A small self-supervised image encoder, trained from scratch: widths [64, 128, 256].
Rows from block 9, named by matrix and row number. Rows with one number belong to one channel. Each number is 128 + 24 x the weight over its row's rms, rounded and kept within 0 to 255. All counts start at 0. Numbers have three digits each. After the name is the row's rms in percent of the matrix's.
# convs0: first 3x3 conv (model.blocks.9.convs.0.weight, 128x128x3x3), inputs 72-79, a 3x3 kernel for each
# convs1: second 3x3 conv (model.blocks.9.convs.1.weight, 128x128x3x3, transposed), outputs 72-79, a 3x3 kernel for each
convs0.30 100:128141174128128149149146128128154100128168153128083128109128128128128144153178177167154156128169128153180128128093140128096128128128128090080090128128128090077071128088128157128128191128128128128155113128128084100092
convs1.30 100:128128102133073087128075128128128212128166149155128166096128112089128128082128128093128128128128128128116157128128168128128178128134151108101100104128101098072128152110092167153057166128092184154128160113105128104096
convs0.31 098:128128099201164144161103128108165128154166137193128128172128107183128128164106113087109128095095128092082088105139128128197155108128128128128128128128128128128128128110101128104102099128128128128128128128149128128128
convs1.31 110:130163128089128145128160196147128128172164170128128128128098128094095105109128128128128117162128086128128085128128097128128128169146128112128124172156153128128128069128128128128128163128128128142110176144128136128117
convs0.32 102:128104181128128128148121094128105165075128128128149123128111116163152128155162163100115128128128128128128103090077055077104093072094090128175149128128091128180140081128128128154128150128101128128128095109128158128128
convs1.32 100:144128128128128128128107128171196170128165128128128112128128128128165176128197128128128093128128094180163128128128164133128128128128128128151128110128095102128083151141128128128128128128128177190187128169128128128128
convs0.33 094:128166146128178104128128111187128128128164107158152161091075109128128155128128145128128128128128128128128128128157078128145128128133143128071128142128170128128128091128147128146138128128128098128128170163169128137133
convs1.33 109:107128111128128157145171173090128100128128128154128106128128128128128097128134128119128128087084055128128075104128150108094128175128154128128086158136128128128070128128179128161192128128170070062128111093096083093069
convs0.34 096:089135128099128128094128162103128090080070128128158148165158128152128128128190128128128108128128128128132128128144128142128149143128100128128128175173202128128128095128128075128088128128082075090128128128225128128154
convs1.34 097:078063095128108128111082098082128128128128186108102128128116128139128128143148153073101092128128128085128128114163128128146140125128128158113094148128153144174157128128107128093100128128101128139138161128154128082128
convs0.35 105:128088128128084092157128128164155090163128128128128206138131128121115128128121128150128104128128128058089128109128096088128075128159128128100153128128097128128112128093105109128163073128149128128128128108087167128128
convs1.35 106:067128064098128128128155128128128146063128128144096180128147184128128186102112128128128128094128128109128128128140156128148128165180128148109128166092128146128167073128158077128165094093144128128081169128128172128160
convs0.36 097:128128164155128158128087128128183171160162171153146179086097096096109075128128079128128066109128088095107095163153128168157128150128083157157148128128128128128128128116128128159170128181176128122128128107137128139139
convs1.36 094:128128128078130157128128178128128090128128098128109069128143128102128128108128128169128099155153128128150105128128128157128111145128128157156128140128128128096128084128143128139128128128128128128113128178157106128128
convs0.37 102:181163105128153128102097128082128128128129192163101128091079056128110082128137128128112128149128128181163145149128098128128085084128128128128095099102074128128121128095072151128128128128128148128111128128084157128128
convs1.37 103:128147170128135146128128128154128128161109128170128150144180172134159153128158128116103107128128123128090098128096117128128136102153156105077072110076067128087095203165128185156152173139138142128128128092088128100128
convs0.38 100:139128128148128114128095083128128128095128114081100117109129103128128128128128151142128128163178128128120110154128128128178128074128091128106128128128084198181160094086090103097128128128128128161112090100058128128128
convs1.38 094:128128121108080106113099107128128128114096172096087137108097128102100128128128128108102128153128128128161163128074094086082153128114184111128121134128162081128128128138128128128094108151128128128100128128114128128158
convs0.39 105:096107090099128098128128128128089173160187167128168128157169177128128128128128128109128128100128090110128105128105118128128234117173207103110128061061088107128128108128147115159128121128078099105163128113128172128128
convs1.39 100:128167168128164128128128128128128128128128112128144128128076128090105128128128115090110128148167128128128093164169165128128176146177203060090087128143128138136096086106128128128165111128128136142128128157158128130128
convs0.40 095:128128127169128128128148154128128128071113121128089110128128128143128128156146116107166151096149128128128105128128086087128128128135145128059128181193128128128106128128128128128128128128128128128128255191255128128096
convs1.40 124:128116113149128128128128128128136153128113141092128172145113128101095118128128154128128128128128135093081128149153149134128128128128128108128106128149128178194211155153156128128128128187182128106128203185228162128160
convs0.41 092:152156128128128122159128085115128098128128155068109128155128128128128114128128128078128128128128128128128128128128124128109128108112128155128128142128128179128112128128128165128156128128128142135128128128128185128174
convs1.41 123:128112093128127124138128141101072103102113173128113118114128108110100103147128149128128111128128128128128128128113128128120128128128128128083068181128128128128075115128128128128128128128128128128128128116107069128075
convs0.42 100:128176154128170128105128128128087094181161128128106128128104069121101080128128128128128143109104128092108128154128128128128183128116183128102080146128128128156128128128100111128128128128139100128104128128128146163145
convs1.42 090:128128126164180128123128128128106128128099128143128128152179140123128128128128105128128094188189119203128102128128128111128115128128128128100091128128147128128128128128128128137128128132128116113057128106073139152128
convs0.43 099:104128128098095070097128128106134128128128140128177161128128097128128128128128171186178140214199195128153128114128088128128119173128109128128128128128128128128128201173176152163128159128128128128128139128128086087128
convs1.43 102:128082104128120157104128156116128109083111106075123128085128176077128128138165128156166181099128128103128128128147152164168179098128164128128128118148128097147128128118113128128097128128085148128118144128128128154159
convs0.44 097:128128128128128099128128128128143128128128128128128128128128128128128128137128128128128128128128128128128128128128128128128116128107128128099095128128094146128128104102140117108132128110128128151128136161142128163128
convs1.44 112:128128128128128128128128130098128111079128128083128170128108107128128128151100128128104128150128128128131128128128128103082128111048128093075091128105102120109128128128128128128128128128128128128105105128128128169128
convs0.45 103:128128074132135128128101065128128154128128128090128155128128099128104078128128128128096128117128091082087087128154119163164151180115115148145105099128102091128128128112085199128128144086086128128106149128108128128128
convs1.45 091:119101078128128128128158128101128087207147128154128105128149128082128095128102128128148128114128128112134128128113128128128128077128128128161128128159100095149128128162128172206128136174110128097109128128162128089128
convs0.46 105:128102140128060112128128128128166159154128095158128128133115091128128118153157158128170137128152136128149128155128102143128128154109128080093076094128128128128107128128128128183128160214152145128128145136128128128128
convs1.46 101:128122128128128112181165142128176141128151147128128164122128087122128128128128128128091128163145145128128091128128145140154162166191175128089128128109110145128128128128128108097111128128110102128090128094090182128128
convs0.47 105:173187128116170098113184128073128126087106092074116111128128128119128128128135128128128128128150138128128162191180171111151156113128175128128128128128128128104128114107128128128128128128128093103105066068081122128128
convs1.47 100:128118128128128128120128128123128128128128128116128143103128103068128128128174128127128128149128128147156128128169128118128128109091094147135146128128128128121128165153142150128128128128128128128128128128128123095134
convs0.48 098:128117128128159148065086128128173128141154078100084034152128128139128128128092128128170128128128154128128128128128128128128152102053128097128097107128166128128128159128116098128128074059098128110097128130157128128194
convs1.48 104:146152114128148128155180160165170128164166128148128107128128074128128113128128172141104128113102085128128111116164128123173158128174128093128119128128128128099128111128128091168168084170159128128128128082086128090106
convs0.49 100:115128104128128128175128128134097128159156165128176128128158135128141099181138108136128075181155128128128128066128105098155128094156128104128128128128128128128105128168128128166090128128100128128128130129128108106116
convs1.49 095:083109107128079128128128128093163168128166128128128124128087128128106128128090119164128135076090128128128128128149186153128199128128170128128128128179220128128128128128128128128133128128110128134164157154190109128128
convs0.50 097:073103138078109152128168128128159128143137163098145128128107093128128109128148128128153136128128128128166128056128099067128068093107053168128128145138137157145128055128075101128092147163128150128128180172188158168196
convs1.50 090:152128145128128128128082128174128156128103110077071110094128128087149128096128128128129128128128103151126128138139160128128095128128128128189096151148112128128128128081128128128098128128136128101128119095096128098128
convs0.51 103:148128128128144128149128113128181173138175187128154155128128128128128124128108108102099107110128128128152145128128085167182128146128128128128128128103128110110128128113128085099069079128086128095100128110128151128128
convs1.51 095:189208128128195128157164128106077100110110128128128128158128058167128074174153128128128128128128128093139128147128091128103069146128076185180128186159128147105098128128092128128128128128128128151185128153178128128159
convs0.52 105:128156128179176095062091094128128128106128128128128108128128114128111128128128165142128095128089084128128109133128128159192142059096063113106117128128128107097107110128100128128165128128172128128128128128128170170206
convs1.52 114:128128144128163181128108128093087078128128140128128128128128094128091090128128128128128128128131128106106128128128128128174128128203163167128122167172184148128112128128079151198183128115097150144187128128161107128145
convs0.53 099:128128110181189128128128128152136128162155169146128180103128128110128128128128128128162170143128128180163113128128141128138158098093128159167171128112128128128128110128101122128105128142141182170200128081128110123128
convs1.53 095:155128128128087088103105098071083128071128128080128157128128128103105128114100114149128128128128128128097080128128147128138156128128128105128128158179154075128128128128128128114128085069117128157150126182128128128128
convs0.54 102:068111128128128115164128168128128128156100084122124160128062078095128128107109107128136128128128078120104083100107128093085128120128128113128128128153128128128094080128099128128128182176181096089074128128128099128147
convs1.54 097:128128128128128163114110128160141124128163169106128128117128181128128128097128122149137128169142128170147104128108095135128135128128128081097128128128128128128128173128128174146161128177161128128128139154138128116084
convs0.55 097:128161128070112128089106128118101128140092082144128097128105094128115128128128155128128128100158184128128201169158097161154109195128160128156169112128128128128128151128128118128128103128148128128117128101103128106128
convs1.55 089:128128128128150128128155155089128128103128128128128144128115075116099091128128128128109126114128128128128128128128087128128096143128128128128128128094128128128128140128137152128128130128128128128157128128128128100113
convs0.56 104:133128089137187128128176106128156128128128128103128111128122128162155089162152076128128103128128128128128128128128147092128175097108154128115122160128111128128107128128128118091156111128128128128128128128128108104128
convs1.56 095:128128104128081093172128128128128153187128185197162128145145152091107123128128128170155149172161151128199163146172191128162128154171167128128116128128113128128128128128128111125128079118128128161136113152128128128128
convs0.57 095:082100158078128159128128128169166151128128128128154128049090092076110122075103128074099088128139128128128128128110128110088128128088096105103128083128128102128128089128102128128154128169128128128128128128120128128072
convs1.57 098:166128178128112146128128142128143082120128090092086081168177128128113099128086128118128128128161161128140128128128128109128128110128128128128128099115128099092112095112128093106128128150128128128128128128105086128106
convs0.58 098:093128059128144098144099113076154171149128168162164164095128166128128128173169128128128128128094091128079091061128106079096074092092096128107105097099128128128128095128128099128128103095128128128080128128106087091125
convs1.58 107:074081128128128133098091136128128128118128128128109128128094128128128128128151135128128081128128097151187142128128128104128104128128128128167128089144095128140110153169128128182175173215164128164168128128128141156128
convs0.59 098:150128120158144128128098128128091104128117159110148128128114065157128107128139128143104113128090094102099108175117088128128097128128093128128148177159193128156128155128128183128170187159158160128128143143128128107128
convs1.59 096:128142128172128128128128128076128153099128147128128128049096128097128128121161174128098102128113128128128102128128128142128142128128128071128109078165173093128128106119079128116110110128134145113112172164108195174128
convs0.60 105:124128084116158128125171171167128128169128164120106128134169144128128128128107107128147203078128140083082079128105128128085128128128128146151110100101093128128128128138128128159142128128128157128093162161128170128128
convs1.60 111:128128154128099128128128120145157147128112128128096173101076081128128128128128089128168148180179128128128128128128128112091128071098128128128128108106146128128128128128100131128128128128102095089113128075101128107107
convs0.61 103:083128128090108107128155137128094087172128096176159128138128079136128095128128128108123167128128181113090128067090128087113148128128187128128106098120082128128128098080083128094128128080128128111128095094080110124128
convs1.61 113:166137149128137128128128128149128099167154141153164165128157121128163150108128128141147138153166156165155128128196128201190157128161161128107128159128157128154128128182128128128120128113066128128114161128128128128128
convs0.62 104:105128128097145128118128098116128128128128158176160128128100092128132128078128128165128128128182187111128128128128128176192114128128088109108104106084128113112128049090100092128128144128128089080070128128128128128128
convs1.62 108:138169180160160172128128128128128128177159101182149088173197183128128111128190128128178157128161128128128120128159164119128162172194128128155128148162166142128128137156184156160128128153128160128138138128128128082133
convs0.63 103:097128128128110128147128109135156128128128128086128153128152128128156155128165128090081078135128128128128128159128128158138154166161138152128103167128149165128128089128076107102102128128111128083096152128128128128149
convs1.63 111:128165150164128110148128128128128101147128092106128101128109084097128083128128128066073128128109128104083128107128112128141128128128128128128114128127096128128150070088061128087128128128128144147128128128128128101128
convs0.64 104:128089118139128128138128128095148154128097128160154115093088070128128128144160178128128128128128160128159165128175081128175128117162128137128128142128128152128128128149128128088128117100128158128111111128128128128128
convs1.64 099:128128103128128107128141128186128171128128128128128159156128128128091128139093128128161128128179153124152128128075130169107166160086128128089065128128126091106128128101199087128117073128128087090072159122128128128128
convs0.65 103:151170115128128084104082051164152077185128149128094079114128128128128128128100128108114117086083078128161117102128097128128104128093128167128141198128193128128128097095128111084161113128166128128128100094094164151128
convs1.65 099:171156128128128102128128083072086136128091128194128128120156088128128128128066091128095137172128128128128128128128128128095128167116128128128128128091128203172183128116128096102104128128128070038062096054074128100128
convs0.66 103:090128128085153148128197128185128244102170177128128128174157172128120128128093099128128163128089128128128128128106128128112128128128128128128172128165177128128128105128169090177159106128099107128059163152128145159128
convs1.66 091:145102106162128156128141165153147128164128162128128071128096128187128165178128169147128102156128069128128139161185128113143092128128128210154128128159101128209104072128128128128142134128128128128204128128154188154128
convs0.67 101:117085093164128198128094128128128219171164217128128112128128128169152128169159128087128095128144128128145128168137133136128128135128088128128128142128133128128128145141141145166128128125128155128128175186191187161128
convs1.67 103:128096083066089065128097093103091128128128146128128128128160143115166149128146128146128128128128128128128128128128128128068068128136128099077093152147167131128128122128128152162150139145128146128128172145128203179157
convs0.68 092:164101128128109157128112128128128128108128128128138128169149128128136128152142128102111128128128178156128166149144128128142128128107128111128157128128128128128128128128128128128128128128128145128128138157157164177158
convs1.68 082:128128058128128076128128128128168128116128128106128128128128128115102128128109084128128152103102128095119116128091128128128108128128128062040128070128128082128162128128128128128128091104128089082074128131128128128087
convs0.69 100:090128099128155128128128166152128128175128189128128128095128095128128091128105068160196149167211155107128128128094139128128183128163177128128100128109100128128128128104141093087128105103103128128128089092089128120128
convs1.69 097:128128128128128128128128128131160095128128084100128078144165128128202128128168128128128179128128180128128128155186165128128128104128110151145097143128128085091108092147128109128128114128128128128128128128142128128128
convs0.70 102:088118128128128128100076075128128079139094128128100128128128128123128087157128128128114128128128169128083128128096070128128105108099096099128128128128155104128128128098128108128128128128166128112128164128159128128128
convs1.70 101:128107128128128128163158192053103145052098128092084128117077088177128163172128144102128128147110128202170128165190180116117128161154128128128089134128128088096128076098097128128128154128128107128128114110098153128117
convs0.71 099:159128128090128109128128128128128128092108128120128128095090122149140128128105128115133100128128160128128158102128128128197169126176157100128096128128128105068078128128156161170167144165128128138128128156128128163165
convs1.71 099:128128128128128101128128128083128102083128128081147128128128114089128101128165156128128128128113111128081128128128128128128107097093110116128128070098128128128128128159128091109099109128128144132163156161128128103128
convs0.72 097:187158152160103128182128142128162108175174128128128157138148128130139128118121085128128128087128128112106124128128128162128059171163093090097115121128174128178186128128128128128128191128128151170128111128109128128128
convs1.72 083:068128128076128073164128138137128128128128101128128128158148136128162128128128143128128128104128128128128152128128128143128129128152128128128128128128128183179150128128158128128179141171128171110128166092141153086128
convs0.73 099:128152187103128155151176136128128085156149095184149128128128128119168128153177171160092077128081068168128128128128128128097090128128108142128128151157195173160159155156128144128128108114128128128127164162164175201204
convs1.73 094:145128109166148128128102128133097128093128128128087128050074084132100098128063076115128115099079091185128128096128100117099087178151128077128107128128203128128181140099094168128174112128128128128128128128128109128128
convs0.74 099:128128128128087107127131121128128113128147166077089128128128128128128117128128111128128128128128128128149128128113128112128128128128128116116115159128128128097103128096158128128190128157159113103117092083094103100117
convs1.74 106:128117128082091137077081099128128128110158104128148097128128128103044070128068075100128128108100095128128128128128069103128102137179163128115128102098128089128139115128090093105089128128112092090128092085096128099103
convs0.75 099:128128128128173148169157128074089128128128148128128128128128095128128128104108118161128128128115093128128093148128164128128137082110104128128128108085078176128167128128185128074128128080128147128148179128141174128128
convs1.75 082:102088128128128148128174197128091128128128156128128188098128128077063079168128128128185128128153128114128117089143141103128156128151128128128128128128113128128128101109157080128128099130128113101164065080128128128149
convs0.76 100:128103116128104104119094128128128128128128128128116128128128156128128128128100128077112128106151128112174162128128128128128128085128128087128128105128128142128096128137128128128123107106106137128128155128151128128128
convs1.76 118:137153128128128128128128113128128128145104128128122128128112110122119114128150106128115112128128128142134128150116128128098104128128082128128051128141079128149128128153097128142090128128062158108128140099110147128154
convs0.77 102:128128111150128105138142128200128128183206128172169157108128119111103111128128128128087083149092101128102128128128128128106125128128128137128114093128103128128128091128128105128128168165148128128112128111101090101128
convs1.77 103:113128116097108128105128128128103092128128128085095128169158164128128128128095128128128090128146128148158105128128131154128128128128128107122128128128109069070044143128171128128128128128128113107159128138177128107157
convs0.78 103:128128138135128128152128101173128169150167165114128128067113103107128128111127123128128128128094084195128128128107123170128127163128123128163164128128128128114128128128128128128128128128128086090098094077094088094096
convs1.78 102:112128128098144175112116168128128128128128099128128092148158118128128128095105128128128128141161115128128128128108128128128128128128101128176177128160128154128123079112128100128128114128107128167173128128148093092097
convs0.79 100:139128128118128113119128100128128101128128077150157128183166128178128122128128120146128128128128105099086077128128067128128112081096074109128128110112111146128128159166128154128128128128112146128102162162141128128137
convs1.79 083:128128128128128088128128128109115128128128128128097128128128128110099113128128128128128097165157128128128073128128178128141128128151128128128133097128128092110128108095086116103078128101106208192172192176128128128128
convs0.80 098:095095128084097155107110193089166192075128164128128158152128187164128128128128128128128128128098063128105101164114079128113086128091106147094094151128094151113128191164128181151128189153128128117119128128128128128171
convs1.80 096:128128128128128174128128128082100162128122128069105128082099128128105112110082123206193168201177184199203163156128128128128128128128128151143128128128099096128098093133128128085083128100045089088128128104104075092113
convs0.81 094:163135128071128128128089128133141086096128115153166111128128128095102128145128128128128128128149128157132128128076091136110076103128128088128128080057085128161148110128112128165128128128128128162186128152166098095084
convs1.81 078:128114086128113128128128102166148128066068101128128165117128128090106100128104081173161128128128128128128128151101104145128110128143128128128151128128141110128168128128128173144120128128092184195189170128171128128111
convs0.82 096:128128103155175160128170128094128090108145091158128128079081084128128111128146128128100128181128156128128171070094128116128163108120156128128128128128128128101113141128128128128128097096100090088104092128128128128096
convs1.82 111:128092069102128114128157128089097092171128128124115128128128150080076128106106128143128128128128125128128104092114128128128145085074089128128128128128153094122093128128152128128128128128128128128128128128144110097119
convs0.83 100:128144128128135128128114109128128128128128145128128155108098115118098104128102098173128100128111128128128058128158130102128160090128161128128128105076095182128133128099128128128128128181128128128128128128128128098078
convs1.83 088:128128128145128128128100099128128128128128128128109128128157128128165128121128103147128117128128128094128128128064080128128079115128098091128107087109128129128169128082061128121079128128128160128128128128075177172179
convs0.84 092:128128110128128128128128128128128105128128128128128162128118103128128128158128148113128091128128128128128128131128128128061128128128181097092107128128171128128103090128128073128128061076128160128172128128138108128156
convs1.84 088:128079081128083128147128145128128128128120128128103128149179128128180128108157128141128137132128128128128128128096104105099074103114065099115069146128128128151121128128128128128128128128128150128128128128128128088142
convs0.85 098:128128107162142159064128096128178185128128126128128128094095100155128119149139128164128128147128128128128120128126110128124128128071086128147152128138128076128128128164128120090076128119139128156128128128145128143177
convs1.85 090:158128186148128128128128128178147128128112128128128128197128128184128128144128128161144128128128067128128128128128128128128113139162153199128128128128110128219191104145090144128083170145128157150128128128128130133144
convs0.86 097:128128128128128128128128128128128128128128128145191161100128128068128128073108128152207128128211128108175146128128136069128128104128128128128128154147128155128109080106156106128150128128166105128128128128188128152128
convs1.86 094:128128128128128144179128128104128128084128128128119128128106128141128143151172140159115128182128128196153128103128128128144159128184185128092128128128128128113128076150128100128124169128128128128128166128128128128101
convs0.87 093:170170128128143137152128144119099128107141128128128110128128059099128128071128128128128189128128156146141150116149128128097047128108065128107128154128128087083128128128103153147097162144113128111128111103128128128128
convs1.87 093:147128117128119128107129159128128128068103128114109073128128128128128149128128128128147173120157182163146178128128103128115113128128128157178128128128128173150128128128086128128128128128091174139128116128093178128128
convs0.88 098:128128128128104100156128089128140128128128128128128151108079128091090136082104128194160178128128162128128141128108128128077092128128128128128128128117100128128128114157155128179171128128196091098128075100128150128147
convs1.88 099:175192160128128121128128115128128146058046120094074128103092103128100145090078128112143128107128150128128183110115112128128128119145165120073095128084097128126128118128106079090070107157145102128128128128128162128128
convs0.89 105:109128128128128128112111128098149191128151167082078128161128128163154128128142128114092128128128138128123128128128128128172111128128057100135128128144128128128089153161128208229116174165081110104128089093128128128128
convs1.89 109:128105128128074078081128128088128186128128145128147104182129128128113148141128128128164168125128135167128128172128114184128164183128169128128107128128128154137108199128128182162144164145146128128094128128128103100128
convs0.90 095:128128128128111101128128185055094115128128128128128128128128128103128128128128128128128128118128128128126157128128128146160128104163128133144145128128143128097128128128081066081150098128128128107128163128128128128128
convs1.90 098:128179128128168122128128128128158128089094128128128128079128106091082058128128117128167128128128128123147114107128093128128128128083100128094128128081128128121128108128128128128128128128195153146128150117114157128128
convs0.91 101:128149162087128128090128184121128128128163100128173128139128128128128128128108128167128128128116128128128128085128160066165128099146128128128151128128134128095128153128128103096082093108087073107115128156196128109095
convs1.91 107:102128128128150157128128151090128110128128128084128128134128138128148182128153189081092091132128128093118105128155177088160176056101128128128141152128128057076154128151154128128097128083128171168157141178186128128128
convs0.92 098:109128128128098101080078128148147189113138183114168155199146128128149128166149142106128128128146128128128128128058128128128128128128128128099096177128128162168128156128128128128128128128128128097128107100128163153165
convs1.92 088:128110128128128128128128128100094105113128095103128084128128128070050128128057128128128095128128087102128081128128128128128128116113128160128128128128128128102077163144128128128128190153135109128149128128092128128069
convs0.93 099:150128128128142128105128128178165152128128128128091059128102117128128128139137128150117128115113125087088120128131096128094128140145128153171156128155159116115128128088128128128128128137128141113128143128128128128106
convs1.93 102:123114092128106093109111093128128104171128085128128096128097128128128105128161128128102101162128095189164180088128091128117128128128108128128141128084128128121128076108128070099148078128146128128128148128159156128128
convs0.94 089:071090128092099090096128128049128147076128128128128176130128111121101128134119108128128098144158128128128128128089128128128128128140168139190159128165128128128128128128128128128128128128128151134154140128125128128090
convs1.94 117:153131128128127128141116150104105130078085139114128181128128100106128128128128128151128147128113128128106128128128128114098085128128097148171128128158128149190187104128113128128128128146132156128128128088128128128161
convs0.95 102:104113128115128128106113128128128137128128128161129207146150128144128110128128075103128128111128105128128095113128139128128128141128148114128128095137108128128128128099105104062094091106128150128128128097097128128128
convs1.95 110:091092088128154128128124129112093103128128128147168128128163128128128070115097128128089128128128128128154167128142090143128128128128128128128128149128128128128128124120128103164201116147128130107111119128120094105128
convs0.96 106:090128109167166177059066128128128112101069128106112170118128177103128160128128141115128128104118103086128113128140128128187128128128128128128104101111111128105094093105082100128128128128128119109104128128128109114128
convs1.96 093:116104105108128142128112108128128169050128128072128175128156185087114114128128128128080074128128128128128185128128128149128128128070128146128088145128128128095119128128128128101094168090128171128128166151128132128097
convs0.97 106:095088128109128128128160128103144128128201128152167112055128128089128155116098109089128128135128103177128128117128128105128136102115140128095107164128100166183145090163157128196128182128128128128128157110128137101128
convs1.97 109:122125131107150128096128116128159158128195168126128182128128128111087128128153157128128128113128128087128095099119112089128128084080097095128140117113135128164158099128167098118178072086122128178114128128083145128128
convs0.98 106:090102140070095128055128128128106128154128141160128154128150128080128128071116110096155184128141157128128162128172128107157115128158128087101128106128172073118128150164166167186125128151128081128088073128093088128128
convs1.98 107:128141155161118128174140130128110119128123119128128128128128142128147092128128128128094128139110151134085128128128102088128128111160128104107111128128098128128128116172091090129128110118128128128155080090128128080128
convs0.99 099:088128128128128100128128060128128128149152128142128095128105097128150128128128128151174184111128165096128128085095100128156153095147162105109128128128128196128128112128128128128101128164128128140150128118100141128076
convs1.99 096:177128182128154156160128128144162129115176156122149141128084128128089101128090084128085079163163128164128128110094117128128128128101075128128128081095128097128182161157128128128169128098128105093095097075128087098128
convs0.100 101:107128128159165111138143092161158098151128128074128128128128172128128128150128128128128118172128146128128128128177113101142128113128113128113101128084095128152128095095119064083112056085128128128128088109100128128157
convs1.100 102:146147158128113128128115156093158139077128137104128128128128129137128128128110128142135109101128082105128091128194182128134128109128170083092085128128128096146128128128128128128174153175199114144148106128128128128139
convs0.101 098:128128112164160128128128128128067128128128165128128150128128140110142128099128128128157128128148150106082143167128128128128095086128061111128121173164128128128128128128128170153128100128115087128177128128128158128128
convs1.101 084:100124097128128128128119105128128148128128128128128128077144151111153128087128128189162128105107128128128128128162171149140145128128128196156128128128087115103078128110128128118128128128128090051062126101113128128149
convs0.102 091:128136138128128128128128128128083128128128160086078128128112128128112128128128128147128094161128128177128107149128128158128128128067100128148128128128128183150148128128160103128128128120115180193213134141128153128128
convs1.102 091:155128128106128128128101128128115128142148128128204128150095128128093094128136097153154149161108128152091088146128149102128128110100079128128082096108087155128128158138128128128128138131080128128128087128128156170128
convs0.103 100:190128128128145128128161163194128128128128128159149161128128086128091092085072096087128128086128147128128128092081128128095128128118128108158101128128128128128128112112128128128128166128128128104093128091091128128105
convs1.103 096:099105128096128128128128085166128128128128110109170092160161128147165087128128081163128172128143128128144128101128167128065128128097128128128128119128128128128122156110128128128128128157128128093102063057070096073103
convs0.104 097:154112101140128093128071084110070115128128128128128128128128128128128128141128152143165128128145131091083128128128099104128128125128128112100099128128154165128149128169156128128128128128086128128153128128181128128178
convs1.104 089:128091128128087113147119128076070174128095167128128163089161128095128147097157085128157186128128175096128152098092128096128128087103144101094093128128128157141128128127128097130128128163128128108128128107113128110097
convs0.105 100:128193169128149163136128128128156146128108118088128128128148105128146088131150117196128128182147151128148154128128128158128128128128128108128128128164149163192128150128128145099110128128128100086128068086128082128072
convs1.105 092:128078109128128128128128166094128112078128128080128152128128128128163128159155128119113128128114128084074095128154139128128151184128128092070105111098128113103128160128128153128128128088128128156146116128128128157153
convs0.106 104:097128103128158165128163128089128135128155182195161150079091105128158128169194172128105128145157128128143128128128150083086128128137156128128128128101128128121110129128116128128128118064058128099128128128128128128177
convs1.106 100:128102128128128128161128101128119128088128171094161128111142160128128128128139134128099179107155178172128147127150169110128128128128128128128122128168197128182128128086093128128102128132128122128171128128128128164128
convs0.107 102:075076128076077128103078146176159128128128161070128128112128165103128128098111128128132128110113128082059128150128128128058079162128069128101088128128092128128106128117111160097101154128097128128124128156128128085083
convs1.107 088:128128128128128128128128128094128128086128128149102113128083052128128090099091090119115128128128128120098077082128128128082128154128136092128128072099110110128155128098107128128128155128084169097124176169128128075128
convs0.108 108:071076094128162128134206151079161160128188128130147159128128128166165128128109089138128128128132128128110128087091082081128108128163128128159190107106128078106128150128120128128095112136129128128128128091088105069128
convs1.108 106:139154160128160124128128151128128162128128128151095128114100084128156091128162136128110128128110093128128128145128128118128128128128128126128146097114128100128128182128128128083128158187128128154128128128085128133128
convs0.109 098:128102088128086104141100084116103128100103128146128128128128128128104128128121121128128128096153191087128156167102091152128108128128128136128068152159128128128128128109128128128144148144147109082081128128128128148128
convs1.109 103:128128128128128098128128083128128117128128094128128130097128172099128128139169183128178184107154178104128155109114109152119128177108128098099079111128131128128135143161113128128128128128099128092128128075128128128143
convs0.110 104:128110128167149128128139128143171128128114128092137143114128155109128160128128150101107178128128128128128091128128128136172163128128128128166128128128115111128122101128128098147128107128165128128128158128169128128135
convs1.110 107:111148128128152128128128128103128128110117118112128106148128128128118097128128128128155128059128128105128128180128122128158108106128079128190128128128128128148128128147128161180128146146107128128128193148128156128128
convs0.111 097:128128128161171128151147096128128147128162151128163160157170166170160163147128128128128143128128128128102128094128128112128128128128128175183209128128128128121109128144153128128128128128128237233219206168151149128095
convs1.111 105:164106128105074098099117128128128128108095109117128128128098094098088095128128111119128128119128124121116128128128128128106112106109128181160128128128095149179194114113128114111121098108121179128128128128128128128128
convs0.112 097:128128181075128128128128160096128128098118128099128128128140128128128128105128128128096128128073105128099105128128171128147195107078128128082128128107082075078096128114128128168128128178158128164146110128128094128128
convs1.112 094:088119079113113118079128077128128128128128161154128183128118099128121081150117101128109090128128092128128086128153128128157128105106128113085113085128089074104106128128128128128128128128195128197186128176128128128158
convs0.113 100:103128081138159114128162117142128063128128128139128128157122112166147128167128128095127128128167128128138128189128128167128128158128106181170153128122075163137128082096128084087090100109093128128170128141146125121128
convs1.113 097:176128118139102116128128128107118128070100128128128155128128128128128086128128091158128128128128101101146128128094069128098081084114060153156128128128128152128128177154128127103128117128133128128139128080128150128169
convs0.114 106:128135128128128128128128161188170129128165153127162170170136088176155079128171128128076128128102153128100128095112128115121082170172093091081102070128128128128128163128112162140128145162106163128075110128099149149087
convs1.114 110:128171131128128103128128094128128156128108143128097128099125128100128128142172169128128120128128110141155128125137088141128128128086128128101076151128128128128102143128115128155128128128128164153128128195176092128171
convs0.115 104:128128092167128128128149176074108126111128128146128128128153105166175128128128096091088128128128128128128128110128109128128114128128128178128128148128098183152128155128112128119091115107128128128101128114081151128128
convs1.115 125:176171144128128128128166113154128128134128154128107152100128170128128171128123147133146169095128176128161184128128128122128094109128097128153128107128156095111128174128128151106128128161159156128103105128056128128152
convs0.116 099:128103100128111108128134128128080090113147110091169150151160142128128106128128106093128116154168128128128076110128128128128189096105169171167128152147128128128101098128137128128128128128100121128160128128128074087084
convs1.116 096:128128128151147128128128119128128161136128177097128128128137150079108128128128128128108148128128111128171178143128172128115119128103111156128191178174192186185217105103128128128128128128170105107091111128128128128128
convs0.117 097:140128120153128128128128102087168128128128174098128108103114128128142170128146149154111106154128108128128154103101128128128172094117128128128128128086128128128110128128128169158135111128128128162128108128105128152158
convs1.117 092:128128128128128115165128128161158155106128146128128128128100085128122128195128173147092128142092128145094089148166148100128100147128140145082128160137167172153128128096128134128115128128117088132155128128128059128128